Rows from block 11 of a small image classifier, named by matrix and row number. Rows with one number belong to one neuron. Each number is 128 + 24 x the weight over its row's rms, rounded and kept within 0 to 255. All counts start at 0. Numbers have three digits each.
After each neuron's rows are labels from the 100 images, of 14848, where the neuron reaches its highest value: "top examples" is what is common among them. Only what is clearly more common there than usual is listed. The data: photos of plants, animals and fungi (iNaturalist).
# fc1: MLP up (model.blocks.11.mlp.fc1.weight, 384x192), inputs 0-191
# fc2: MLP down (model.blocks.11.mlp.fc2.weight, 192x384, transposed), outputs 0-191

fc1.266:133111118106144139136127095098120146127105170133154161115108126090134146105124119146135153115120113117107142174136120142133123104134102131159158101103169139103131119120151134164160133092115177107066155079129142138147125131181163139123167112139126127152172185171075113114145132136125114124109131110105102102156122126140073205143102142171108140125147179122115135134142118137130135120082163104141126114105127106098130106135181092131131169126134122149114122132122135147141196097130104109130130078169113094127097132085084130122101117153154137108118103140116144113112147124133107139
fc2.266:094127132132128118120179105139162126158147113138145129104125099122139124124145112130170116151159094114128138131088144144179130106124129062130146115150138129100151135139121120118133163119162111076124134133133172112126130118106108162131171105123144082092131152135172138125104127134098149147192119147131129139139130128104103123125083152139130107198173143106081137164114136116131152112129137135105095129119102111047122133122155129122101102164145114118158131159185128130139147128116112104157095119139122153111117136101123110147146176119140106044152132150128107122106167155147096132
top examples: class: Aves; order Accipitriformes; family: Accipitridae

fc1.318:115137162106127111148150134172153138141144102140158139074104131118084117160066143124108152097139150124108126114142112137115151131097144130144154138122100148136189101107136095124135189131158157140106145117116144130123102125143150108108121104111136110141135122125140139136103122160055103127144121145126092138124081173125107126174189120159137081132150133147127129110153082137096134218146141130117123109150111181134138096145132138197132127126132111131111111113121129110133120133157141092165137142123110146106096161093128168093110123125117095105153102101139151120120122149105134141
fc2.318:159161155168171112091126088124158111124129164170132084114125109114127107133099113125138113167102110117167145145142121094115131125103173150148106164142124093112103133108082141130177167105136153119139095162110146119076154123158153176147117137146154123111164089146159156156128115132150121126148146105171178116125115131147093138160125126102120112138131142118126092159103121082161135105139116107119119155124136125128129127125104096108076118141111145101178171109124117113156141138145128092122126146104161128136138121157150150138150117122112141147118160090190104187144141099158162124
top examples: order Anseriformes; family: Anatidae

fc1.375:094110135052109128148168140118123149099152170127146151128141161114116128119112113070126120124135151121111136064158103163147169146146162139082106169120140138088130118111162141123080150125125142120086147162160141129149120130094152147101170173115103146132086146114102149114130115128118137119121134112131094064145127090116109107131172161134126116112167104123107177136146111150145113135119092118151159099113114113134153144140117127123148157105087146144169132106096141120068139128128154136156112102133101125148094141117133124140136124123153166132111112088154142168138137110167150097
fc2.375:133111136133124157106150141125116094160124121132114109099134139141108154143121109133071126125169168134151105167111115073108089119116142172113113119084097118122095113134128150119171112136146127119171159117133125158148178118089154134112146134188098125115076106093148121082144097105107119125150162120101112098125135112131144094106110124144118134158144101147170116092176111111156107122156140123161150114096097123127090166098117129153108090144124099155166147135122124140124152089108113094107135144091120106157132145098116123160142102149165114092114086142153140125146152091156172156
top examples: phylum Chordata; class Aves; order Charadriiformes

fc1.304:133090135100092123148096127173164103114082118139075090120165153170162122124160176162111153119119143116162111123178146136110120122118136139100121119140117086128101095163139095181142102132074122140145135149161133115141128146103143105099096173099160156132104081098145158110143136117097099109115145112137117132142146113121154139104106136111101162166114131115156161100116118106115122158126127135153161115142142126145134128125131134151130123146163147082108116107175119110098138101079094182118129126103164145120140158091132115100144145109090157169119141147121124117149144175156126114
fc2.304:101152122108102106129159164142105101161078103136111144143111166122117111161113165149128161132144121137136107121114134156156143113107109094132137122128095117091139127100143146128158160138136120153141130120166166130098099141100143107091110093086129118130117150154121119127071138153080115125127139111106155117102085136149065125109141135116082097163145104078115068134128126129124097124130106144107083140123097116134124105131133105148118142108158129092138116124096138167116123095078132140161090146132148136145076203049124145123157110126152125094159136120130143122137121151139134137
top examples: phylum Chordata; class Aves

fc1.195:171113113122165117159144110086162126143134168138150170138120130112109093146133120145108109099112122130113124102141111145097139117175164157166162154124145157166128074106145128095085118158102109135143129102112130135144152139122134146153180099157128149100100094112101135132123113147127136110090103142146115101117103120140144124159145143130092103119175091158101119130154128127146097135127118088106147152087130111112080124162163136162150156139170151104152116091139153099105126093157174134132135155145107121130143113089090133142141151131124149131152109099091137141071168068146116100
fc2.195:131109154111090119155132120124124136159160099134126117120078119139155091114095160118092134146087133106134084107140136166095144151134136102096160143128114144149137110129113110124121099119151137106125132112129120135107117122168130118131115135122121158135151128128124112102099139153107123137138130140086109121106121122126116139155109110137121124178156128138098155113162135134127120155108117116108127163155120118137153108080136115167177147129096125097121116119157097171034126105134107143109121117157106124148144116175117146089134081105149159052188102093158085108103094070154165113
top examples: class: Aves; order Anseriformes; family: Anatidae

fc1.258:179131133169150162081116103108140087100121106131131121132111119143131122101144147162123168135116101152121141124150089113150129128123148126124118143103115161144118079131079149138143117131136096111112176122100103117124110121120142129125121119120097139137112089138136140101123150154103110097103107151101124087126146106126136090129118130118090126137176093153158127156144116137187082122152130110131150157143149153115124147134122149159141135165145183084108161067157175084114087095136073178082168140143153144119111155136122155133132088112147155168128112132167133136103135111143119107
fc2.258:157118149091143149099139096109181132096130124092152104128134072145168149124110125125137100130094124152124125134160125086117164115144092151103125129137108164121134120125122110115119090172136149173142172117123125124121132076151123155099137118121115140102124145126137162134118135146120134080139130113105146118164090173110123101150132126109071131142112154164126133091168141109154135162104091118140114140146158157089147139084149148135131155137078107113067143146154159118146081119168136124156124143118069160153113163132136114143106127136093091130110129122114134168185150121121157107
top examples: phylum Chordata; class Aves

fc1.232:115124113184169137133124145115092193150184097101085166136127125152094142161098148113154156162106127119125133143110138118114152135123139112122134157121144168120151151092129146125101135090138091142119155150180137108103156103090086088109128151142111149137117118152106129098109109112123112125162135142097101119160143146112139092149110105112122140119156155128083104130116123101139128144139103148174126105113102132160154069136128136162106178138090108118107132105120119132162170154088119150165099156096095116152104151113112108110113128142089165114129157168145094145128123139150152102
fc2.232:114097142110139153148157141137101112105130066126150129081093118159147146151109143130153105148081095127127123139159089173157126139146138104135114098110099152106161172117118096163125119135124122138095123088146092159108120163150128138106165165156109119110137164112153119129129125157138120153107154132140118150120086110120126137143129130118100118105151120095103142116128148115142127128134165136102120137126132107076091151142095156082123140177101152126149151108097157137094240096143128155090153134164098155140119148113100129106129140137148128143169096137121105158140106136122101132
top examples: kingdom Plantae; phylum Tracheophyta; class Magnoliopsida

fc1.186:108142115108118147164156075101129117087175156112157130109135128163101159116119159152142118125137093089084171124129115100118119166173087112083111146130123140112128128119135120156102120111158139081152156163143145139136125096144110144139178157096100182106124092134146165112150110090083110122136079135098135112112149134143151127105096116136121119155130139123143100154137201123149128128100130160150162127112116153164148132135159124096123161121094137178104132102152128090139125121151112148148134163122103146063089169092135132111114133126159138097113125126138139126132134142132108108
fc2.186:143149124167118110100108150107133090162151127138103174089116190097118112120150114143113126146117138132095110110128156108158144140120121134118098138167127106097158179118124174114149125113136121145104117161129123118146163142117124146104133136084144153135116145097127138120150124149133068164128154098127162122128134135097157092117114117150136187102102160103144145178138198117136136102127149128129154091141128091150137118099110102094165095113127160169119126104124161136170150102124153141104144137128108103141163162116154143106118106128181183172119100113101118130117088136130163106
top examples: phylum Arthropoda

fc1.314:166102108156121117157136201144138108137167157130133151106130146101092126143087126119110132173103139073138135148102108171085119162159154134122144139123156159153109100145183121125144127113136128128146130100105130141160177124135142156108114123145076140117129079145105140099132125092098143149184156104116078125124124091119122164157112127146112107129162148138143110115131134097121088131145111138109175129121094104129123116112102129129098141121143143092117132090088132143095132076130118146158126131110092155125171165114076129112164145148160135125101111102119133144079134109159116145
fc2.314:153138113138106165088136119112164131147160098153140136136120133125119116089124102124134164094094086151147142184110144128129104086139143122130129157166143169123167132120145141105136090135132115140110101123114103130161130100118107120111097108139130148120115121129161079138086144157101185160120106145107104095095095150115130122125105158107138099116122043126146135131088087124135096119142073144124121099105111151112146121136046136127073157119099159134126123138124144172148105130138131131138144113110154108143137129116121148146129125091141136110082108053149152147129124145119110112
top examples: class: Aves; order Anseriformes; family: Anatidae

fc1.74:152108119134165107124172082144100117132115117131110137110121162184070128141123158143104101135155119088154133099131124107144141131137126174129088128135176154130158114109101175101138114133123095097100143103139103110156105143111129122084162152126102139109155139108063097117170146144107119140113119124077100130180131152119158107109123103100129105174145114138132119132149093128107118132094112103144149121111124147111160124138104154177148125153142135150109127118133103158118150121099127153129182134093117160129156144089147129154108083153111117100128088152160158112140137061119132149
fc2.74:138126147132162127115084113158110141161127093137159164145121067106134150113119141109120146125091126131143128129131120086130120130142115147152150142136153143115148128127117137115123123062142160129080159144110126103167078116075150139162074157149127119112108154118116150105110151145141159166107151128134146142130132128115141170093170142118156099138116114122123138097130081120145142120103148147145107135187097081110162147124148114121129124152145132145079125099098112113124131140117140150132155131062097135126145154136175179130118097136070109070125107104143109127127118065110131146
top examples: class: Aves; order Charadriiformes; family: Scolopacidae

fc1.91:143136128118115092154194109158107070130141142095147161122136087097123128136144180094110123110145113098089145111125119097125124102146125130114094123132114122119143199152115113133096122140161114122137134138096140151088118104152130109135132094083099102108072153101103111126124120131108163104159124124093091102140165136177143123137126120107057111120145139106102106147142160144125110160121165106110120154096119148114178116118166192141128170155126131123144132146163140147114140124126131151126157128110106124159133132130104127097150096132148160128138126114112141138119137191171166138
fc2.91:122141130088120118126097145115108161107163133095117090121141127111147141131169106091171160117140118082129111129100169118114126082112097129122095130125064179141169157104132103074137160102113155143131139117110141169143127116148144132100134075158150123090084088126090144107148132154151130128142071127127146141091151139134127131142129122115128155160146100151142132156119094163116183130130130135144168095136136146129110130085115116097104137117190139154134090096118171120132137145104143123134100142083137117165163133154110107154134148157147147145150157160106100143128114153117141113
top examples: class Mammalia; order Carnivora

fc1.16:195093103101146140116129150159127157106101130160131127107135155119137126169121119107175129130080125091107126131143141137096138142086122122095119153144109185108113077175107161120077109078133114139131138089152111129163163109094171124105140127162152144137130138159119089130129126152123096106154139135161070118111167146143065158149116110125105124132140139124151109140139116127193170129095125153110151135127136118123127139134109070129108118099155161170129129123136134119112153104118120137127108134172118096108157130135131094106103106118123137119135131096102129137106175168108154132
fc2.16:120094150142125093132117115128184144157119124166065130140192110134134149184127131114100181139100150089164141117133153129136107153121101146092086120115108090112141108138153124127105157086115150122134142141145107125083128098132171128125172216151155136105135116108117158140150092132128128101166157135156141120147147190087135141121116151140127151118109146150117174144161127174120111143112147113120102143164132104128145171130143146115147137113140139145142110135113167134126132128127124107151111126183098116154132127127154111092142111113138136183141153155112117113139167152121114136
top examples: kingdom Plantae; phylum Tracheophyta; class Magnoliopsida

fc1.67:114083150155161135139102122107097118106148120128118107134119130130144149172115135149121115140103108132130147089135158120097185142145152139142104153156101138115129099107132096113123115150102139142128128140169081185119104090137129128117158108097149113099130138103092145120149118154123128092135140155151102137127125119186115118158117132165089092114130158158140160136154078120120121090141170177137113123072139153136164134121075125113118129121134071149136116121153116142135158118134148116088117102125090174115138134126091139147130143094106124155132193144102111116110113175157066146
fc2.67:113154101081117120156171163118125145095160126095138142112092125132096167136103111122107164095139135146144129191102140142098146115161189171116151119171139100118160151166103144137138151133092115130120130117109169149127118136134103126167147133130075152144122113120141142115168156138140133126155104111119114129128080140093140114144118127168104133139106118130124176085159124146128154088135144161127129154144081148130109150121119144124114138143103104108151113109086132162078109187129078135112128155133126171150128146097184115116119146144096144130167104141104146146122116175150141116
top examples: class Mammalia; order Carnivora

fc1.145:157084105116094144121113136165118141103104112076100159123107125141121095154114130096145134149149097125125140167152090130106116171156139139123129129115149145111128101134168148106098119080125108117154102140142132122086075135155157104102135146129159141138128115161107144119138129113093084153095122137123158110148146113158108139170207142138071106142136190142102158123120099109081143144115164119145122135109147139141118148150132108109118137151111103127141125165109129116114130149142086167100157132155059142125108105159106117123171132119132185127142142140156154143088132144158124107
fc2.145:138085099127117162104109153143087102111149107114140114125103106135166104122135136158119138135144099140128138166089127157186112174066115158138161134146141106135127156153137130120124088121160094117127137146135127149168130135123161147142104141084136112149141131099117109106138129112145118161076138146166125150114153122129137143149088123150103163126093113193134151145081123119111139142094136105106155143098203132148156137163118189145134140103102176146099146146175111096159150158122154126146142129112118153134178116151146142160111125119139134161094114108130110114142118120102152105
top examples: phylum Arthropoda; class Insecta; order Lepidoptera

fc1.70:125132123129135130126119182150149102123151146132159091114135133157158111145129130135102107135118180097097097115149165100081172115155082106147099164141126154145164074156132103143136104097139106101137078139140103156107090061111115141121138108091149115131143154101080162123139172151113089151105097103140115146140116124171129161154138141167146102125155128127148146170153156103165164131149130125084140111129119088126138122124088138076128146116146129093105125137134118127114134128109129176141136140128141136119169116132100119108124121085147107178107149140152142162111103153101119114
fc2.70:141108134156099120136135148159125161115170146137136131119127097135071156133123151094107155137134135103176151126133153118146164091129114126119168089086076131128177132124126138167112096135117117151102134075099124102094117148157113098127144140153139116107143162147152169102156115154136130123110151115114122092108093121113130116075087093153124112145120055151115151148155133151100126128142116129142143129144126159142171159117154136078121158139133118141129111188123066069138139114134095125103092111111104137113134156174100113113119172126119135129116119139090155119097115130140107142
top examples: class Mammalia; order Carnivora

fc1.327:168120159142160129114124094126099148138094110182152145143144135128143085121138152192153112114114115076111135154150103088108143144149067149134132079098096119146164124127132118082125141083085121091127156132130128124152109126119146149135135157143122120150108120127091101153126140167108162145173085121112071100112121115112158137151151146156103094112150154153112141162087099118116110166149137141158133110114099111101109136124127102179125114152091152123147167104141114139143127111131116175128136122127102122121117155114144126140107128149158143078134092132121196125134112145144097122
fc2.327:136162157138110084126071121152151150157130136177102158120070114120145107133121101174175126117115111157114141140117099153126130127159133115120141086146085141169133116136087131134144121099147170165096109122142150154139132099152108124168101099107086110091151131136168122155176098130163110151114119097196129110129107118091132137142164123142105100145148150143135131122091142136128112121155141072146143116148077113140132140111152156146133156120106173111121131155131101139116098170139124146112134149114125118097144090121110129103128125125144083106150095131113129137145135195156094128
top examples: class: Aves; order Anseriformes; family: Anatidae

fc1.126:127141160132132117094149132128144091079097111140166130136082116109125130133101143088164119137154150121136152112179156116142155121157134124114131120126121180149148122107119108133098120175121152125126143141127150090112164090138127118135083149177137106099136125140115153146084131115144142120132106114138125109137117187109107160178155160125085160134132133082088113127162117147124125102138121156116129089160097101149147092133127121158109095146171108148135155124148142122146165074098114126106136134105090152184130149085123102140138117077127135156109085152139149145162094126135148081
fc2.126:083118125127158141117159129154107113132097148131144174115127136165112093182162135174106109123121104166107127146089140102082125128128156101123148123121146154148177133142140164129096149168116174095155094142119162121121135115077147124113090151129169091098135129145107150117094116077117134098090111126103139123131129108103144100145175132153133076124126110113058142127143145125100118149163162136161159122099115122163125167148141125127133132143140138118158098138137095087167154120121134064119135109100139143138142112117137111131125116087126141135080132092158127117094151153142129148
top examples: class Pinopsida; order Pinales

fc1.141:142079115087077106173107102146078107119091076112175144133143145115171140135099149099164106119138101129129128093111103115119116106141103146120124118142142087150142064133120140140127166135082170096151146121144134129081128119107135156157111175113090135102104128134153095126107141116133174157118170097134142102136112112110147164134149105099148086130157155157124130136103143146144125164124146128141112128168110169108128158146166088163129140115125106138119135103175155132100138146107118128114125112159110129094155159132113108128138141103193143110147111159160142156142117130117130104
fc2.141:104149119051092176149153093184153143109125124100146121119138107101163169122154159084139121093139114123109125146142154122131118141189111137163170130112141128148136120161123120135116117124095129130110162135153117145108134107130143085129081157115148150156127133108105153131122128142185070152117152128141102130116147122095178126118150138101170129096150124155175125078110182119119110138130095140188130127137075147151114141121165155169123167117163142129161127106146152120095120136117135097168099127118123129118119152138140128120086104113130104108124104112119108149130139100123137138
top examples: phylum Chordata; class Aves; order Passeriformes

fc1.301:088094128140103112154134166133152127105108149181133085139098162174095142085140160099138140134085165113113120132146111132128089122091103129126128136134093132127154146122101148116107143143100127084121121104116156130160114160123205132116132147155108134124093118112137126173096143148121101108158121150112084126115185130148097115121131105079107135142158144091173141111135143151140122148156114144118119109084169117134099182151122144116104108155152098135128148114131205104133145099135125146093127160095156100121153119152132127123165101134150131125091099140129163136131104137114113101
fc2.301:137127127124128142159109150089154137164092143136118153115108120108099149140161140160118135155147107114106137164138140105112095120171146119133116086138114150124143147152142127169117101114135131152090105117138117159138107166162094162123139110129074123133096143137146099091157140140089150075150137133106121105126120133144161137117169118100170103147129154082116146128146118127077135111141133133126112149101149105123136139158106159143073106090133094092095164095143123083083118094117106132119157126107142149113085128131121110135111090060102157174115164104111125166097163146103096111
top examples: order Anseriformes; family: Anatidae

fc1.155:132116155186109089113120123080150173131119135121160127143112134117058122134151080158140182156137157151131086134125127124156146109110114161070162132140162134131153139118106146142169130115107146102116155124107123129171123094113134107113084125104106140091131117123159146149063145125129116107156134152090101115114099117166129138137080080117146131126117124127136114158118126064144095127106133101147160106136144112129113108104101129123126164153119130107134150090173124123146138119160161166114169146091147153164152137092111143104149156141111108127127115132139145161119135114139085163
fc2.155:100156122135142155131121125145131121095086109131124098153095115126174127140118125102090105101078119168115154136121125171083104123133130098109102132095134117104149091108069096134140106121118092136101158114135119071126089125085118147117123119111098135095106151118102148137152138140151145140114119180126126081141121094113191109101153108149151131176129134146138123145126126096142105134097116153115123091124121160184123130178102113118118101144139132082113120074165138116158136110084143134106138105078180117149126152162103143127159124124112103111094122111120138138138126123083161129
top examples: order Anseriformes; family: Anatidae

fc1.163:106141124155111123143123123124141113102113136164119174103089127180111173103100107125126131095140146116094124135108120104088139127169136169112145135169107141102082140126110114137130096153121148144128137147092087062113115098127115185110083130158164107099133135118120118142106178155123161158149138127143101147180106108126150153120123127175109094129159088074086130125138148129134141132128111124112162099100094180161137099128132068127137130179112125127165149106145135108153111092121116144118146138148132116137103102142139154136179179125142109131125120145126122136151112127144166147
fc2.163:081104164150127151087133144151126119122132160107127171194123072146149107112146118099123089111143116113131140149135134131116154145116164123163131166127158121155118130159156115116124102120116142144167115123142110174101117109127138128097150129118142130103143126133094146119119139131116161069141159121147102152131137138158120137090109149158100122137149129162145124105109111121143120167149154116139158096181104059149146113099169102140108096133133140122121105113047087150085102097129094174148103126115118111149127116148134179148134124137105117131086155117111140089121142106108165103
top examples: phylum Arthropoda; class Insecta

fc1.251:112129126171104132099106167068102113164102105148121110144135107116146126141101162118140148143136121138135121139100126152147071102130201083133109124155161121103170069128109099116106127103171139099136162142144144136119095159125121157082144135123120091136110110123111123105124172150134062182167159106123115094161178152148145110104120113126156123129141140126121130110122129132119127115153136128088126121141123167158088124122130067101140129171107125127136147154095135097083111127162104160128105149102140164109136099117159144178102135152153142130136147128138128136131135123130159150
fc2.251:160126130153145143121115117166150092074151130142215127153148124089143092148136093116133114136142124106114077117115111096127127125134123126126112142121137167123090129122133131176134132141127194165112147103102152135116142132123148104132115126137175117133133093106067152096109161136164149091115106101146123141172095113138128147150139155141138137149136096133082125144156147156136101184100121126155146142118126180082075142144124145128141155123083134101143080120157134133135103105144125152100168123116126115113148148144121175102096110145129130111131153119158112070132135116102116115
top examples: order Piciformes; family: Picidae; text has "woodpecker"

fc1.334:150162147104093134206151117162128117099131154137100154175111145132110121138126128131110115193127089108132129136144114087135114141106119132108121138088133120141140073114151114111119134155137117150094094123133176126133146117150133098137124139096107112144147150122086121116147105080065167111100122091153149113143092118140097150141115151123122125112149134067092150136150127115125123141127156140131148112126126097135118111161128138104156181178125142136125093137124100139128184093123144145121178123128106119172135138110140085163101113095117159172118115162133147131098161100153166111
fc2.334:146110100123170127137125164138190085125137117122100138121113100104096147140151105129141139104150134155138113164158118119160105097121104115128152109103100048153127138161126073124168169136089161130133071137153140052107157115104136087138142133156104155150099136139130108152186133082138153108086144125160176124157145091092125130121133138109130116134124102121140137126117142121138142169106109135101112114133067098174159135144119113111153151142138091105120082136136130101114122101128112089108109137109114104095139139110111112134134118136100124114138104111109136110120162113111127142
top examples: class Pinopsida; order Pinales

fc1.151:089102143143143079157140141097160114104117149097113168149145116144155103137163119116134144154126120131110100128147112134150150175120116089159131097189123149119116108109132132138106141152129130077137110134137120120132100121126117132127117130085119104104168128077128143086130135114134098110134145149113152142058140176161183106140145086172129119150143153130117170100137138155141131143097144139152135137100136128140138137145163110087175134093125112123150164115113088126103173120098148141122102123134101099187160113074108128136146124131120142146096086074130142144092131099125159115
fc2.151:076153096123154098173097146100102100103136152135108128143102122148148108115127107133105110115127081151123134103122097185145093122175147141141122153141107092137132145095099152131128154128109157102171103127163146158153117113123169143143175094137106111147112105087161104126141108096104115067116153128156127171111094114137090141115119112172116182141148096132159140131144184087124117142093101170106134127133123127149148117117184127145142156119131123140176098146078128115115112136112148153085107135128111118130113111122088110113150136133121124161127164113135081151143115116123138130
top examples: class Mammalia

fc1.92:113122131137133159136121159114130131161072128150162123129139137134113120123108173139132083136092126118128120133150120120111099099149121106125179137132124157130128151117145157079156127108157124092128156071137110116103148096141128118138086108117104122081147099126146098124161125162110142112128085119112166123090172134103198084113113134129092103138122129072143143099156133129090111123121153153175121110095164103178136134105150088154166152155147119155110130149158151140130164133131132147132150146142145111085146142148130142105154141089184081129112131123145110105078140137140130092
fc2.92:104125104142132145166094136125104132115134130159126119125129138143104133171169121186124107116158152126103101136101111121092091103141119121098124127148161142124119113151153115120127131106137118128104104161135105123119124124135136097138114153156099098095122170099121111119215113129121084129126094144125123159147129107176121149160102110117175094099144115124156129143167176159126108118133155154157145120135158142114121153152122137143121154135171135120127146112089129155147165089148139109130142105140176179164159081074118110137126135134134117146175100116125177139108203136119164113
top examples: order Anseriformes; family: Anatidae

fc1.284:112116088135152147109106103122137098113110099126170191150134113121093164127141109126114156095096107158110160128109106112098135153126103107143105128108149091087121106108164123151137130129149104091129102109149144143129107119132086125116146120095127165172094124125147095133147113140107120136120109141095156136107098163192139112169172119121128108135134169135180157115121093191152114164119134131117163141099106146141118127128116106097119112137133133121181102141100109142127155130144082180104151142105118157102167135144145124178118085166108104118100138167162138148140138144127091120
fc2.284:137117179147162147126113138129161126165114117105130100143119147131138145116107133150133180117101154152122143143095091150081068095120118132106138140154153174138141080130177152127131169131171121097108129139135141178112148128138113152144152182112142160097096136121127134099111125145131129126163131155131122120156153163181126087135152143148145138101127106142143130114128116171117078146098147128148114148136122109107124075150119119109083139103150151113191132099119093114157090144137117144107126131135113182103146120117141120165095082155150130136147175085146102132107136123099149150
top examples: order Piciformes; family: Picidae; text has "woodpecker"

fc1.98:088168111122132106168142116111109089200102143126099096133136140102090110120136136098133129097171164117184145141127149094141151116163128134092114139114139151086169110080136129136080090128139133127099104123145113165121132130118130136146136146102118142169102149109121106165185122147161129157131111109093106105122092132124145124156116106125111088136137151157143127172129127123114185125108119122148157142076149062095146117141152104124129114133150076148149131114133120134099139115118119152114148108139119146111134090124092138149128106105161137169124104167151104156130113185106119118
fc2.98:163090162132155159087114138120087122094144113105126133143091073092143168116136142083127135098104159099160103122152125083168162101113135155137150067150124119127153123137151136156088115120114146116116087140130094140120120103155146145159141111100110122125143141121106121122099149156135148097145180127072100140114113163112101110156169143130125142130103155130114133108150112114139138140101136152149105086161165149091131116120129151103132147094112085128102152124141116082109094150087126107105131108153107127121153117142125198145168127119132173162144116122127127148102144125109127079
top examples: class Mammalia; order Carnivora

fc1.305:127144112144084121142111109156098098145132092137135119114139183169094131138132153062111122139158103155132139171129140089142091112106124116097103155152138106080123118134128119105119157143106140111125130117145152137114110136118116104069139123099133139130144073113109163139117154123114158110139174162139130155112179093147150129101079112096099159122137093134117146136135124131114093149155137148146164105109120100134151107088181185178155131158135126119105098157139139143103133136130067157146154080136099118140160138120151104121153112104138130129138124169140089136155118155149151121
fc2.305:142122131157135116140120074149176148141108110104117142070131112192137116155142161180171146153167119139108168150114132100122158141100144076162157142098115143099166127132092123129141141105123122105099152147119143112105112113165133107136129097172175127123156118124153140126138060175131156090177140156139096114119139138109102108088115163117125108128162085092118167133135137179105121138111151177124143158114119087100149140122116112149136164119156135136130128116130109138121126134139130139165092133129137123130114129140180119167118144140114118130160092113116153141111161167113119118
top examples: phylum Chordata; class Aves

fc1.166:133169146103136113143134148146141099124111143139141121143090110099097165134123148139169144129073137134118173109145122155143121115151136128127124147111104184140125120148132110147120122153097155118135066137095126145140142088126113100138086092135137142107114098154082087115139143107090100122065099085142142141138140083127100154144128121128113128152117112099099141114158122100119109126132135166101152133213121138162175141153091123120131102165140156138125084140143132091139149091134131124100162145165129106141125132158071136115132114153109127135112109137093115148149158165141186122
fc2.166:098086101146140149146177117144128127117147165142166156137151124102118138107152100145120119169167086084126115120142115098136124142139128130137165106134122148129129101113119142109111148165135138113120100159124172124139125127119121129107125111141166114130123134137112185129101139106174086132095105082117150152155110150139083153134137145125111137143141144120067127090123137133148131195134118182124122070098094146137148086113085149143182116138143067135094122155151101096126115185146136099108122132113117131109138093140119130151104091108130112109111098114121153141141137190146132154
top examples: class Pinopsida; order Pinales

fc1.82:118150089159050146114168080193137153133081132132167131152150136137129137116106129125136158103143122137112119152156094109121112111153154177129101075148150119131145110112114105136137135127087114131139171122180149141156137131111103130130099106129126124116111138101086105130134144107085091110124074110122141111116138102166120163140102119086115123155141134088134159151112129135119173166108132106139098133144104121159097126138117123095170183124150123091118145098132170112094164104141139126167148106121144137131134131172127126092109117154092122131084118152144114101127123146121148092
fc2.82:124150094098092117128121139155169121150083124120116102116122155137160103102065085141136139092201111112109101152166132121148104133131150161143129103137151124124136085113157118162163160136108104128107149145122105101116120130100106152171095094109104150139114135102130099135144129100100126147135090109112166114142123098124125160128147131136111167172150146127099107167137135127161175132130118070110081123140161105190111083089115127097158127141094163115123148129151161131111117091146138157158135098102097138126122129171138136147117135138106096164109112113140127146133111144114155102
top examples: kingdom Plantae; phylum Tracheophyta; class Magnoliopsida

fc1.73:116133112094135161123162172126119151130099142166089156087123078140106112161132136131111130117097123114112128102115149144103119124152107200084091154160095139156096118105116100141155138133082109125128129130152157136156121154092133119112141133153171153126147119146129154102158153117098118099127160164118134100120081101147146137135100127131129101133126096088091138133139134122136143107084143152154124122159098122125125097095152160102104136142136092099094161180121132093058163123157119147122155161151068115164134144162099096112135121108145136148137156160141109138116100123128146112
fc2.73:136137141117144159100136141159151137126127155086115127133153143164080136132140080165091164101074134130133086100141102142112124176129128111111111090163171126091093159166159092182125105116123128125126157155109140155123147150148114132157094153130132114095138109114109121125112151147136141115143118142122105085098098161134103120117143092149149122127080138162146106132152154094108155139121140121146098108146128133154092106122136141128143198081155117167099117165114177094140137101135135135095167137137140112144149128126109143146147127120101153152171156162125141135095120129102068143
top examples: class Mammalia

fc1.267:104131108163136106106089118096132139140171129147151171119125100131142083099134129132111145101117117128128161084118155123136099151115094169140088099090121133143136119133165136103112131101143091110147117147086116116132166127148139167112099143144159133150155127094139125130130109116104156164142143104190099170139119156107152178158140137142087081119109126082165129120112131150151159131114082130102121174141094149140099130144145142117139128122098112136154103147136090134101155158162106122143054104125126168153114138144112122156100119092139124143075139090154158144163107112143137138
fc2.267:089162131120093173119137168145117111159120116126103096148096111100130141158084123158123151154103170079163097133111122105114080137093128105098114125121131132097101116122122154117094149143126096078140114135131136128153116086073161064100143115119147157108091127091162114123098134132138101081130119149091085119116128149135137102138134116127142113124137107103117155099087166104115113121148119118150120092156103131109131111123140145137143170115165134109133108120136089135121102152125113145099132089089139174097142102153088118132092108126146116134125103151078134146120075145170137152
top examples: phylum Arthropoda

fc1.260:127096120141204154108152148159129127138096145120120132128088125136147059148099139069146114081159100092140139131142080117114136122166125069114117145096160087162097156158140132129080155120114110123111087094103134163160135113143152120140122125107137126120125146105117122109137115133141102163112107162122126081157105133153120154145138159165168108133151097102130157088124113156140100174120112144141160140128132132127129145128140144125107131159133140140135127106180094145150158125112126084143159117125126126154117119122118114117133172128112132125137100127090194106165127153076140119
fc2.260:104164159139122135126158128116115116079117112162168122094116117129138131083120146159108152119175120135125117104148151103127106154089149129063127126129115120170101133125092126114137142161116146134143101121131110114136120156117127108163101138179130168134086102079098166119186122125086114110138108180136160108127103122075129131140099104127133082159144103124122110123133151146136112141128112128125125123160126143140159164107105125084147134108144172202132131083092168156131171122102152171138103111119089120116123141099148150109157151148119156134120132087146147148103118142115108103
top examples: order Anseriformes; family: Anatidae